config.yaml
model: "contrastive image-text model"
loss: "softmax"
embed_dim: 256
encoder_layers: 12
text_encoder_width: 192
text_encoder_mlp_ratio: 3
text_encoder_bias: "all"
text_encoder_experts_per_token: 2
momentum: 0.95
l1_shrink: 0.03
steps: 16500
batch_size: 512
Rows from block 3 of the text encoder of a small contrastive image-text model, named by matrix and row number. Rows with one number within an expert belong to one neuron, the router's apart. Each number is 500 + 50 x the weight over its row's rms, rounded and kept within 0 to 999. All counts start at 0. Numbers have three digits each.
Before each expert's rows are labels from the 100 texts, of 14848, where the router gives the expert most weight on average: "tokens" is the input token at the peak. Only what is clearly more common there than usual is listed. The data: photos with spoken descriptions (Open Images, Localized Narratives).
# router: router (text_encoder.blocks.3.mlp.router.weight, 8x192, trained with AdamW), inputs 128-191
# up: expert up (text_encoder.blocks.3.mlp.up, 8x96x192), inputs 128-191
# down: expert down (text_encoder.blocks.3.mlp.down, 8x192x96, transposed), outputs 128-191

# expert 7
tokens: "<end>"; "wall"
router.7:446458532592463507510503496533512546503551559476561480559471493502488551504474473482397456411504449534511509460532503475530485500397470459504491462386507496437508514495572482477526490565515519
up.23:506445583460526494502508500500500500500499491500533500490502476500500573500509500500537423500500435646511495499502500501511603500444500610500500494422485500499500535500586564500370500529500511
down.23:506366471500501499557498463466321282493612484454513500614490500500489708501476560495441502504517490518514487499439572488474502483585443499446457354509516488527643507592501491491406437513518517
up.24:497506597580499528500500500500500500500531541500498500673496479500500508500547500500533490560500501622536500427499500500466526500515500373500500500469501500500500375500511499522538500504500504
down.24:422498566513499439499495495498496500499498485490422500482496498501501501500515500505398504448492517507577501432502505499499553496477500486499497501497386505503516480499495508501501509481499500
up.25:256504489468507519500501500500500500500477472500411500612454572500500500500464500500425476627500500442633500485504500500498532500463500505500500499502454500500500588500641512591533500448500501
down.25:497506431501500493497502506500512499501499502544510510309480500483509509500526492500508452593505510516496501789504496500462485500461502498508499496382496486502498501502498465582496519500504509
up.26:474498507478506487500497500500500500500463506500493500504503506500500488500513500500553488495500514574497500494489500498504480500504500548500500519502496500504500501500557291463423499508500509
down.26:505499499500518511510537509556548473585500492491501514491523538503543583501479487477502485507553498507508502497485509526551504339513658481563309462499517506573506506498507511500439496508512488
up.27:502525499547501508500501500500500500500455481500478500516519538500500494500373500500450420496500498455494500504498500500406509500506500506500500540508600500500500514500500524436498500446500490
down.27:484507499547428501499513473531470503490501464495484453507499539520495507525497557510404499542424489471576532503587502490496543456488500493504474454482505500499500515499500576502533525548468500
up.28:497498396472502465500500500500500500500411511500537500507549500500500502500426500500308602499500500491483500446481500500497476500387500411500500499486319500500500370500486467514500500448500500
down.28:487413490431501493500510498468500499497591494491544499505501537500499494480575509500596482516482477499505500489495508500539500547631491512497499502490501511501498516503728493507493491503500498
up.29:486492507505505622500501500500500500500551447500741500403596516500500510500497500500552505499500502510502500524495500500495549500568500496500500499529571500500500508500503591428541500494500506
down.29:411492483238485498492511604468517550496498500497471513497531493498544483484432480501622519439562505446535469498490533465483518512548519503500499510486500520504400499502498649498493496440496452
up.30:504481503594501500506500500500500500500516536500496500513488420500500502500511500500497494522500364535491500526447500496571506500484500641500500494497492500508500326500528634499554498463500493
down.30:496527500502445484478494485553515408571473507516519451509502502605517553483500477475500521499488471476499516509498476534485499509499505500400550581498507509599451499453498778469352501496427572
up.31:471496500286502522500501500500500500500494500500502500501596512500500503500500500500500500541500501384497500512500500500635447500503500501500500496475606500501500591500341505591477500528500499
down.31:582583466287497496502493489507502501506530566501501491474487498516499500504484502502491489491586489522499501503516495501514498495499500342499500499508604500500501576512585491500537485450497477
up.32:510395510457500498500500500500500500500488341500362500459472500500500501500563500500471501495500500512434500169500500500380559500479500496500500517511618500500500501500436500488507500447500500
down.32:503434345617500510499496502497500496504493501468596501685545494497500500500508508495498499497500497479458505638512493500467476497459502529504503500600547498530499397501524503525499499493501537

# expert 3
tokens: "this"; "and"
router.3:452530465472460538493543499442512509501492501506480507593381506490539380504450497511563499525502595526553506524558502500525550500538533538492507571480386499509453455479402538515479486540520464
up.0:497499505501480514500500500500500500500287529500436500498496482500500497500498500500460422518500483478521500535512500500492513500505500481500500482507537500500500527500493449497490500445500498
down.0:478477616502504495480491511494543485504235487534492485495535545512501499504581499499506550502500500672501499502382477503468551502503510499508483474540526500503521496476522462630517528499500490
up.1:515532454500563513500499500500500500500502511500499500501476483500500520500643500500477463015500503489496500434504500500500578500494500493500500494588557500500500413500555534447486500530500501
down.1:511480584556476490500504504498499504483499509530508498492503545496498550494462499502508493212637519480531499457528500493539518506595494474499506499496506499505501551500493491311500498470499495
up.2:428501500713509510500501500500500500500361502500454500490498517500500572500603500500620598499500506483360500469503500500495502500463500495500500494504533500491500515500477544547526503486500507
down.2:496505483518525522478572529545487499523519504478516502544556508498478454501503507501484509495519504456502505599529500529513506487651497492509457407378514506328410501506538383532496508445474482
up.3:503491429273493493500500500500500500500507502500551500491511502500500505500245500500396701537500497522536500558487500500684484500483500501500500500356549500500500422500493504651369500503500501
down.3:558519728513501490496458547526485496500510501519504502618544513502500497504494517492469469490499496505418492471502498500312496500485499541511533529504496499500496503501462541483492497488486439
up.4:509492501511498516500500500500500500500581197500514500484708502500500497500510500500531459501500500527540500511466500501508492500404500506500500435483515500498500495500484490542509500460500500
down.4:485479433463500498492497491478630502567501461501399520465502530504526500472510409503544493551518519373528506473522480496539515505510495529481526528504500552534505472483562511375509521501530505
up.5:491498414490508201500500500500500500500482468500522500497493551500500489500504500500531488486500501468498500462578500500587313500501500365500500508434489500498500537500619497441447500496500498
down.5:501374524568415644495506398504529515517498494417507499879489495508494503499495499502497511490505498498536517518515462497501503502526491505497512489500507541430502362501455531506450472541489402
up.6:501481501470480486500499500500500500500554416500502500534451492500500567500568500500501345479500498423417500465505500500440479500575500496500500498463511500500500645500495620505500500464500499
down.6:497508532509497444505494502546496499499409551484467521494697471500500507527531511505500500506501588519547497496476509501499504491561515558514503499559500477507501370511534515488542512442498519
up.7:551457447565464423500500500500500500500510503500505500507494511500500500500450500500503484494500500518502500498502500500499601500515500525500500490496499500498500478500380526610496500506500504
down.7:503488501497496555491507484481498499481507485505439489518500480508497500480498498507452481493496502504505496510489502500504499503499497497501512507522151501496492471502500501399525505501517471
up.8:508487500461501512501499500500500500500644545500620500529511475500500518500532500500527484540500499684498500301503500499522493500546500506500500500473564500500500489500727504494520500609500536
down.8:563585294502498489498497498529496497498470499504527498613511517488502510516495501503487439616510501598437501450550506499506501501529500546506520464325506539486496535500504483493600523631500533
up.9:508581537385499501500488500500500500500481554500464500500497502500500472500526500500499332503500494775444500434500500500483464500486500615500500499443500500500500457500493520480500500352500516
down.9:478491488495499456501499574511506496509504492445497506522492439497514507440498508501448507495634429450472503614629513488502543589494511404500503491508503500378493461493527519514532489489508542

# expert 6
tokens: "food"; "see"
router.6:544479385589477555503484503538496469505600447502478515474466478461506510508466521486454453444503448524365517436434518479406617500474507484515503583601478508500478496518433490459494500533477494
up.23:581521518641503501500500500500500500500464261500481500418493518500500497500433500500633502264500499509442500492496500500490454500492500500500500498492380500500500499500507508507499500498500500
down.23:526661501361500497496499506499509498500480500543508491492319509503512499484498482478402498496496504414493501513495500501500407501495513500498503501528500575500503468500498500290494510498500450
up.24:551496628597497496500499500500500500500480507500616500451504505500500489500372500500427511726500493586565500485497500500501455500498500553500500500571589500499500479500495546463544500446500499
down.24:506589499479509441500493518630498494501498499498507501501500441506505490503489501495455504444503461549475498478482500500478494445516502563467508491507556498440493503500490621623497491530500500
up.25:517499470490497542500500500500500500500598504500504500537482373500500500500495500500527489537500501497498500520501500500537560500489500501500500505770480500501500499500581480424497500510500499
down.25:456570520500498491499500506498505498498542495503512499357665500501500511499515493496588449429505515500503498486498499501592497501522502502499501501571492501502500545499508482567495509497499494
up.26:497515644571507522500500500500500500500479439500492500434708499500500500500354500500512499514500499495510500658482500500351500500379500465500500493465485500500500420500522498517502500508500505
down.26:481511499500495506500502501511411506499498563461500496504497499500499499682406670500515493513499508458503492567500502499508491460468500474500504545472500499540498502507514501501500500498499500
up.27:530416501491486558500500500500500500500503471500500500542494500500500499500526500500504511525500500552520500519500500500507498500492500501500500465599500500500500502500514502937498500529500501
down.27:549502401499507552493500500473500499503505517496516500523763499499492500436525499500507471420724488484370501504499500500485443507519482500501500478476523500372488317499501491499494486539481498
up.28:498454417572503499500500500500500500500484497500441500497549500500500500500397500500498505393500500511496500273501500500447542500542500493500500499434405500500500453500500487575443500503500500
down.28:436517447497501488501498498500496500499498501504491499485398495502497499499552500502493496546499472424500501530498502502498497504509491484493492489461499498498513498501647507498500499499501500
up.29:514448543544506509500500500500500500500484485500516500485480487500500500500501500500469466591500500527519500519495500500439619500377500446500500431500361500501500493500497503504496500506500505
down.29:499497505383492409495496509508501493506321502494500503483500485495503498511527498497524505561501500501499495500501497505499551466541505498514504502500479496507476503499501494502483498507500500
up.30:538415507543503506500502500500500500500556501500729500502482541500500478500479500500488529524500518537510500521512500500489574500615500493500500510873498500500500476500596504510503500498500504
down.30:493505541522507503501484506555502467511508510501315519509464494494531539529500506595601504513499640418505522466479561506501494434497500499510495501487421496659496499483497576517874606503496501
up.31:481261506507525499502496500500500500500505518500614500533496500500500502500520500500460362468500482521621500338500500500496510500487500405500500497511703500500500497500499514557496501438500501
down.31:506568589482512520499502473560498519547503505552510536516600503481502497505492514483419504512293490487272498656505497499478507473319506432520501535495500508499456497503492451501484495507514455
up.32:580518447405500512500500500500500500500503508500501500362490502500500499500503500500388489435500498514483500500501500500455364500665500512500500555561523500500500200500622502442500500495500506
down.32:517498568626488515498542501497500500503515493502505500481457506502503503500526502505494548482485505499508500606507495500477498499473509508500500492501482500493498636491465504609520507501500497

# expert 4
tokens: "."; "there"; ","; "<end>"
router.4:399515520431566436505474469504511513508468473526507511330508459497502500513523494545387574480505532389569496584459492479658559497641514515491538479506460508506482421499497503523512532489493508
up.0:499475520493471468500500500500500500500506487500486500524399500500500484500490500500508395487500498499546500455493500500488503500494500489500500504499631500500500494500465438495482500475500497
down.0:550669438388495488499483498507501503496529492644502500497559624499498500511508509503500499511505513497606499390493509501505501496564500507503498511502471527494488641507515500519500548549475492
up.1:501585473495496565500500500500500500500503455500520500526452452500500500500421500500519414529500499535422500512530500500491516500297500506500500500442794500500500523500512482586462500523500500
down.1:501498497512513508500506581502511502519497454497499502746500537517501494468524486497453503648526497501468497495489482498497518500496504485485501492316501501519498495478519500483498566498534501
up.2:497496130494500325500500500500500500500462458500438500495358498500500501500478500500563500492500499488512500443504500500506528500386500501500500465505554500500500347500666500492427500499500501
down.2:509521831476468496501492360501501497501448594500496501640506500501508501501517500470500520496523497501496497483499502496547449496516509482503480498499501500479500500500500499405501491500503501
up.3:494387461469481695500500500500500500500591546500505500537548508500500491500421500500499302551500500369395500493511500500499515500493500531500500474466421500500500500500396536472501500289500503
down.3:492501491521496502508459501509488502456500503499517466623676500496496522499479503505479479493560516484504495496502507500480538498569499511496500466507505497498495480502501505502498500508476499
up.4:478493466500512506500500500500500500500516418500346500460497500500500498500435500500459468702500500532548500172498500500535529500505500530500500497506495500502500502500504420500507500488500501
down.4:500499481502506510492497500467518499509500498533599312504447465514484501496460451582537504515511501494525511513494470502498547502375502542499499502499600570512501501500498500383500501638498494
up.5:507513492525490539501515500500500500500520421500536500437504536501500526500539506500490490492500515528520500477533500499528564500502500508500500528472456500497501530500511512497542494483500483
down.5:500501500501250495473490499495503493495506509502500507477496504499565486509498493493502501500490525494499495500446483490497500500500498510495582606503494511624501505489500501501424470501510511
up.6:526500500380499475500500500500500500500502558500492500478514469500500501500608500500480551578500499536491500497341500500462505500640500482500500497506606500500500480500492505491454499501500500
down.6:500501486499498510501493489498535501520411509500566500493546502501500503456436499505573276519480469496458498493570471494503539501499501510491502624507449503533499549483499606509463470486497506
up.7:618494517528723492500498500500500500500488632500556500407486452500500517500491500500573560477500501472485500349592500500511437500497500483500500583499488500499500495500544501506535497535500517
down.7:501502515501492502492497497451498511486519474446565586536540500482498176427513486479473527541500497546487508502464484474502417503493495524553442463504447555423507520501488475488522444405471520
up.8:530431469475445497500500500500500500500585548500480500501511552500500500500488500500491491472500497569436500348570500500517622500484500500500500479553527500500500607500498524468514500713500514
down.8:490483498486495371482486503523497499500507462500488498360490582490495500433681486495503506473535505500501499455527490507565494486513497501498500505428503530444526497487649520499499493490506435
up.9:500678534513511650500508500500500500500527656500805500508263495500500496500501500500494452464500500605487500486504500500516500500452500501500500589549454500500500515500509501491519500501500463
down.9:497539501495581508606531514501494511506499436480502513466493491483500500501542481477502472504390501479499491518501511522487529514497473488494543288497499386432496504515483498500503502368527511