A small contrastive image-text model, trained from scratch.
Model: 5.28M parameters, 40-pixel images, encoder arch mlp_mixer, encoder norm layernorm, encoder activation gelu, encoder patch size [4, 4], encoder width 128, text encoder width 192, text encoder norm rmsnorm, text encoder activation silu, text encoder num experts 8.
Rows from block 3 of the text encoder of a small contrastive image-text model, named by matrix and row number. Rows with one number within an expert belong to one neuron, the router's apart. Each number is 500 + 25 x the weight over its row's rms, rounded and kept within 0 to 999. All counts start at 0. Numbers have three digits each.
Before each expert's rows are labels from the 100 texts, of 14848, where the router gives the expert most weight on average: "tokens" is the input token at the peak. Only what is clearly more common there than usual is listed. The data: photos with spoken descriptions (Open Images, Localized Narratives). In brackets: how many of the 100, against the usual share in percent.
# router: router (text_encoder.blocks.3.mlp.router.weight, 8x192, trained with AdamW), inputs 64-127
# up: expert up (text_encoder.blocks.3.mlp.up, 8x96x192), inputs 64-127
# down: expert down (text_encoder.blocks.3.mlp.down, 8x192x96, transposed), outputs 64-127

# expert 3
tokens: "this" (32 vs 2.6); "and" (15 vs 3.9)
router.3:482502483487499500468518490503538470499487497497513496501525469517512583497500563511491474484529499441517522501437517522496501501492475509465503482483498503519522496498494567495494486497488528
up.5:545500528499500500549496500500448500500499500500500500517482500483487493489500499500502537492548500494508498500483458491494500504510503500480500481495500500488499557578502474500500564500499504
down.5:500511480495502470514482446502495500497489487525500458461502490504511499505502495481508498501493524499491502500519467501498498505494582504501491521502496494496444509500499498502493491497501495
up.6:500500498502500500500449500500353541500498500500500500498525504408519505619500491500454493510476502495496501500496517502518500460512500500504500595452500500542534517511473501500500445500500498
down.6:486528459480499499533531501499487560498494510497503495498479508500507495492501508499500523503414499517496483500560349498548501503495497501529504498495498507497495498565468444501512498503454499
up.7:501500549497500500497511500500498344500497500500500500502501507491566461506500461500496499528518502432462500500502337502563500505500448500487500557501500500501497491549484462500500499500431500
down.7:463492484506507495553511494499464499500479500506499506497454499499475517501503563491501508494495500497481499492499638518500500502494533504501500501513506500502507492481515499512504502507620474
up.8:469500514498500500508499500500504532500498500500500500542500510517493499515500488500496478452435500520504500500491499500634500486500501500493500478563500500495500494548583504500500498500492503
down.8:505493539497492494508494501500508502503497471496500511535494505519537500502500495495489481511503502500513501501503515502494499501418493500516500515493500506457352509497524514500527506503496491
up.9:503500504477500499502508500500456517500488500500500500501502494498513435497500445500476502456499501513505490500516559500452500499524499500501500495500500500505500468460527439500500508500488484
down.9:496506499556501502487496492518509513503498487502509556483494498508500500501507503504502485434509506506490502500519485498488500488499493498501488498520510498535499547407530527499501505500577563
up.10:543500500538500500515532500500561423500500500500500500496492492424503500512500497500497551523474500413490476500510510510519500467490513500508500503501500500469515500500488493500500486500501470
down.10:497499493493494498520463499506514498500500500499503505526543491510534495505500499501494497513608502488511477504501576501507500500512492499500500462500500500499514503539504500499499502499500451
up.11:508500501512500500509536500500501511500522500500500500509526444494512501494500490500497504500494499607513496500493536502511500474488484500526500543530500500480579453487406542500500493500499573
down.11:554516498468480499514507505501506500499500500500498500500571469508501502504503610499417507513549493559508507506538527501497501496428498512498523497521500499500377514517626502511493505488497489
up.12:492500500498500500520479500500501500500499500500500500502509447553505535499500454500491501495490500517505525500544501471490500478479501500501500503500500500488515416554465510500500508500509415
down.12:507501499567500502535501475494497498497506503501499493496504518497497500526500501500518522517498522490489524500503490495566500565498499500499504537499500500499428497500504500495506493501497602
up.13:505500516501500500510492500500523532500488500500500500502499455498482528500500495500587456552406496475493512500493424502516500441501491500495500498508500500489499501499513463500500545500490507
down.13:492500568528502491505497485516505474502563538493500500500509507524483500493497503502501500523505560591472499506494501508493500504505562502499504485492502504495497505504499499496511486511544506
up.14:422500520525500500502597500500482449500498500500500500500492490469488524504500557500561573432516500552535500500489501502481500500495484500524500531507500500518535587511505427500500530500506469
down.14:504501463499494513498484506490514501496501505499499498497527525449500501499490497504715519509494500475500505501504501501500500499465471503501503500500498500501588476500585500500503504499497510
up.15:507500470456500500518505500500496594500472500500500500500490528487468494407500471500469540499498499500501494500578428487583500440492523500495500498502500500500486489503575507500500469500500500
down.15:495495467509500500492506493501507501500489504491501494500495407536518485511500529500575557492494503495539495501471473484482503522508498500507497464495499500546527562476456481461489526494490497
up.16:496500519490500500485500500500459363500486500500500500504520481511498500422500450500500474506491502515542501500500522501493500524488500500503500503506500500467512542468419528500500500500487582
down.16:497497527504500498423498506499500500500501487500500490500499428523490507504500483499499480501404498503501502500510469498452500501501494500500499526496502498503504506462499495500499511498499494
up.17:514500480502500500519485500500502556500498500500500500508495501511505501457500498500497498502498502519501499500479483499497500555508501500492500515477500500497499495504503499500500497500506507
down.17:511499499462502501517492498499490505501485500502500503509494507507500512521500578501490497509513501489500504500499494511466500564504516500501500502498500499515396493504496513491493501500519499
up.18:546500475500500500498510500500520502500501500500500500486500523516537494486500563500505508501547497501500488500446502501562500494487539500503500500456500500496567582481542479500500440500545490
down.18:497499499504500504465498499500516430499522497501500505531461566500501499499504499500506514501564515511496482500498497500258501499499500496514493499484498502493500500433498493500503504501522502

# expert 2
tokens: "the" (18 vs 7.1); "dark" (12 vs 0); "." (12 vs 5.3); "<end>" (8 vs 1.7)
router.2:503502513539481495482503496514474519493495508501499516458489468493519517546508438509528486510496496491511528500492599530568499471499554511494513557522500498544480505528472525532492470498536423
up.5:715500501484500500579498500500456506500504500500500500505506513521488506504500504500509495508498500465507465500460497493527500487522503500491500525487500500462504501498522536500500537500477539
down.5:383498499461499489503499506492502526530499500501498502499509497478512506504500495500500488499500492499453503493513500501498500511516502491476500489572507431500499499502516502498501501499490500
up.6:518500500500500500500483500500501486500500500500500500526523494501499501496500575500503500466494499501512544500526457500499500516515469500497500427496500500522661551643512489500500500500498492
down.6:427522505511495512506478516496469499499500494508496480500495576503479502483498500500500501545489501420495408473500485530493501497484512472500500495493500496489507499424494553505513465499492503
up.7:542500465501500500495498500500527497500498500500500500501519445483487492526500443500509499500511519524506542500484516477499500601496468500489500500505500500539495553504501500500500498500499355
down.7:417504503504481503513501503494503502500483500504502511613539501502489482525488500492493500496494494499501356499486500517498492504518493499554510501500539508500501500464475554499502534513514512
up.8:499500668501500500494469500500508503500499500500500500512476504534497485490500489500481536545477500475500479500500438519506500497500480500506500505427500500487520497499552424500500512500460492
down.8:498500487475505498502497500506530490492500504492505508493508499505500500494498476500572495496508497509493500517489514502538503507476502502499499487497504502501507505504379500500476485501464499
up.9:503500596496500500497509500500495495500498500500500500499496546540463489500500617500461501503501500558503502500460472498574500525472507500498500516499500500505494508517501496500500503500493548
down.9:513501503448499501497452501501505500499500501501500500501558497482501575504501500503518524501502501451490526500500498500523500500481499500501501610500497503501505514488504500501500547501539471
up.10:477500491493500499540500500500517509500509500500500500508516505489498442487500588500481508501502506503487500500483501499535500480452571500501500600496500500482500476477501515500500458500490574
down.10:501503503495527502500501487515498486548507479500502503498493481498500503464511498517507498500500497511502516498503498498501495517516510519470460499506413498541461509496508506514507474504500496
up.11:501500517560500500491506500500500547500471500500500500500477504478536557459500522500503600496507503510494538500440504499519500483489507500499500500477500500610568491491556551500500525500515425
down.11:501500498472500504503487503502501472500499502502492501505497499506500500520514497500472478499500501466520500498502499501638500521520503500501501539502501499496511512494410506504500496499506505
up.12:514500499501500500500503500500497515500498500500500500503517561491510488478500456500498435502546500531505519500557442510500500493626574500528500503556500500518491494442538506500500553500502448
down.12:534504502537499503511501509500526662502468501508502504505504496445500506501502463500474501501473500493503501499498496501502500490496498500509500503474489500498499499475489487511500502510522504
up.13:509500471498500500500480500500509503500470500500500500498501491449499496486500501500487539595444500480500503500499457505505500527501500500508500498499500500512493476463499536500500498500499481
down.13:466499504508500499499500500501505534500500501500503504499598463432500500489500359504488524502368502503486499502502415500495500513523502500498502494500500502508503502474501461498501515497497503
up.14:514500547472500500503509500500499447500505500500500500497527567440498500412500515500501498502505500452501494500579499496456500498483487500528500635508500500499494513503500508500500500500498409
down.14:509500512498498500490417501503465499499494500498499501498507500507490500457488482497483491525599490516449501499488472493504510478499505501488502501478501499504497504473521511499500520490501482
up.15:447500501499500500468399500500502507500484500500500500498497485455503478415500467500500437587505499428504511500513512499463500521501512500502500405507500500498494516478498544500500513500525535
down.15:492499500504500499515504500495441534500501500503496499500508484486499500497501461500495498507500496594490500500501497500626499472465498499500494512485499498500500509486463499503509575505587566
up.16:518500497500500500501460500500513469500485500500500500500511497509525505469500484500498412507595499432490509500498476493520500491481500500504500500476500500481487500500485435500500502500508526
down.16:500488500499499500431499472498474442498500500500499500500519528442500505503501468504494407500492515488500487503488635510498499600495507499500496499500496500488389440498435532500499500494503502
up.17:512500497535500500504643500500496440500500500500500500500545414499501501498500500500504498503502499504507499500515523500531500400495503500507500510481500500502502499501500503500500496500457498
down.17:402504509500499500500472500490504500491494500499497502506503386502471574491500399501508527501536501503499500501500529500485500500508498501501501499500497500500506490503536490503501498504432513
up.18:506500502503500500525529500500513532500500500500500500491416483470500550488500532500497513496423500496486505500478501506509500509420531500466500485490500500516619516501499469500500495500485479
down.18:493503482617500500522482501501501503504498501495500500497489570373497476488499470499513498517514498522497501507500516497499499512500501511501500446497492500515495504486402484498507502500500499

# expert 1
tokens: "in" (14 vs 5); "on" (8 vs 2.4)
router.1:487502488497502504532480492507485556507525504502495481511491497478467508470494577519488503446529485483478489497501472478510509479499497466502528527502502497462553485545497452474489496503516441
up.10:534500489489500500426498500500506524500499500500500500487555511495501501532500521500504505408510499504498454500447547528503500487479500500497500429483500500417503509506542504500500526500514503
down.10:483495479505470500494506492478509500493479500484499500485487462501518447501501490471434493460499499497527486500473503503476488516495512501504546498544492529502505471505481500499514497489500385
up.11:473500460501500500503343500500502463500491500500500500502484496502458551501500388500530562504440499495508526500476507501572500466499505500494500462503500500531542563539518451500500483500526532
down.11:554499501524499499422495500508503501499497502500501493505507538503500410502501502501428518501502498554500486503500497500413500495499499500512500535490503503501440421499433498494502499499427501
up.12:440500571499500500493545500500492486500499500500500500500521503500488501480500406500525519496470501583504503500482568506487500503489499500497500431498500500516505574498515522500500529500500482
down.12:482497502583500495501552472500499517504504504495502505500475499499494551474502508490495497504425492592498490493503511501473506499522491510497500459446507498505504502506498500502500317502531478
up.13:497500532545500500497516500500494547500510500500500500513509494495512508463500494500433500495503490501417484500497515503596500495503482500497500503461500500535497501478652502500500499500523515
down.13:505500501504488507499494488501500497487475501500500459502480507567500499486502499499500492500502492503501500498505499545486521501498542490527498503495516505490496503500498500482507507493503546
up.14:511500486499500500489471500500449502500525500500500500523501502515502507497500559500510415501507501596497505500515500510500500498500500500500500465556500500472512562525511519500500499500489490
down.14:496500504548497500499501500501505500498479500500501501501500524506508500499500494501501503550486503478512502501497518511502501501500495501501500553508498501501481526499512479501499526500501497
up.15:502500499509500500428509500500508508500520500500500500419500503511502525450500460500505515508488509504512476500492622502492500560510497500497500561506500500500523506497524469500500502500506512
down.15:488499515509500497592500500500479546499497496500501490500504555499491426492504586500500495510536497499509500501501494493507498407500548485499500507476496500513431498502502492500552493501525533
up.16:500500586501500500508468500500498502500500500500500500495490500470507500617500496500458505501493506480502486500502504496502500484478496500496500445499500500505497541483491472500500509500496653
down.16:498500492506500495444509502500497498500500500500507499497386500481500496500500495498500375506502497497499446500496410544507500500500501494499501504501500497473495509461582497500498485502494500
up.17:492500501501500500498668500500506539500501500500500500500496485475437502485500437500496494431486500483492517500510549509501500454501500500497500445504500500498499478503493496500500547500495443
down.17:491518483532501510493511543500499509500505500491499438501500509370499514498500583500503500512466437496491510503505486502513496509504510503499520463497502498493483517419543498496487480502491596
up.18:550500498504500500570499500500509459500510500500500500501523518492379500462500503500482469484503503381488506500519509500528500512507503500516500555490500500576477557504502556500500487500499443
down.18:513502538514504513505492498484504504495500474508499493497506473500503507500500420493510487510496501500493500478498510493496502500633502500500503493500532499497501483501495498500500493505499487
up.19:577500501545500500514439500500478501500500500500500500500514505496499518490500475500484482479460501491513501500417565499499500494493483500463500519500500500491549404509500501500500490500475560
down.19:500500490502501500500505492501512469500502494506500500498499493496499500521501502501493500501530495505496501502503491497488500505455500500500498487502503500501512514491526499499498498504500332
up.20:550500576501500500474474500500497599500500500500500500499539502566486501519500466500496437485425500505501507500500495500544500514499501500501500519566500500514499507500492514500500550500500505
down.20:500498452494501498495492500501494502500498501504498500500491478486500500499497475500500513506407501524502500505500510495499500499499503516500504457509510499503501501500501499500500500500518588
up.21:496500501541500500481506500500487444500552500500500500500500491501550519497500515500480508499578498486477504500505503497496500519523486500506500514612500500506497578520468542500500462500513506
down.21:492532500498500501506487584500502495501500489501521500501430494480500448500493497511502509523487499503513515538505497523496500499497500406506505491499501502496501500502509500499515477505510499
up.22:514500553505500500509484500500502488500499500500500500500497491500510504499500472500499528411498500494503500500496492499487500517503502500447500517530500500518486510506503498500500473500502524
down.22:497496416496500500496499501499500492500500500499501500496499421499511499507500498498495498516501497502494513500499459501580500492497501502498500503500499500497470501545506531500504499500501386
up.23:580500467501500500509490500500492496500500500500500500549600459504443513486500516500484498487500500503522493500502501496500500494491474500519500507508500500503500502505497466500500378499518483
down.23:501429482506499467506512498541495503502501507498528549502430499455493499494500469488500507504495511500497511523494499498500501510500515522498476493508499504497503508491472521480500506503497504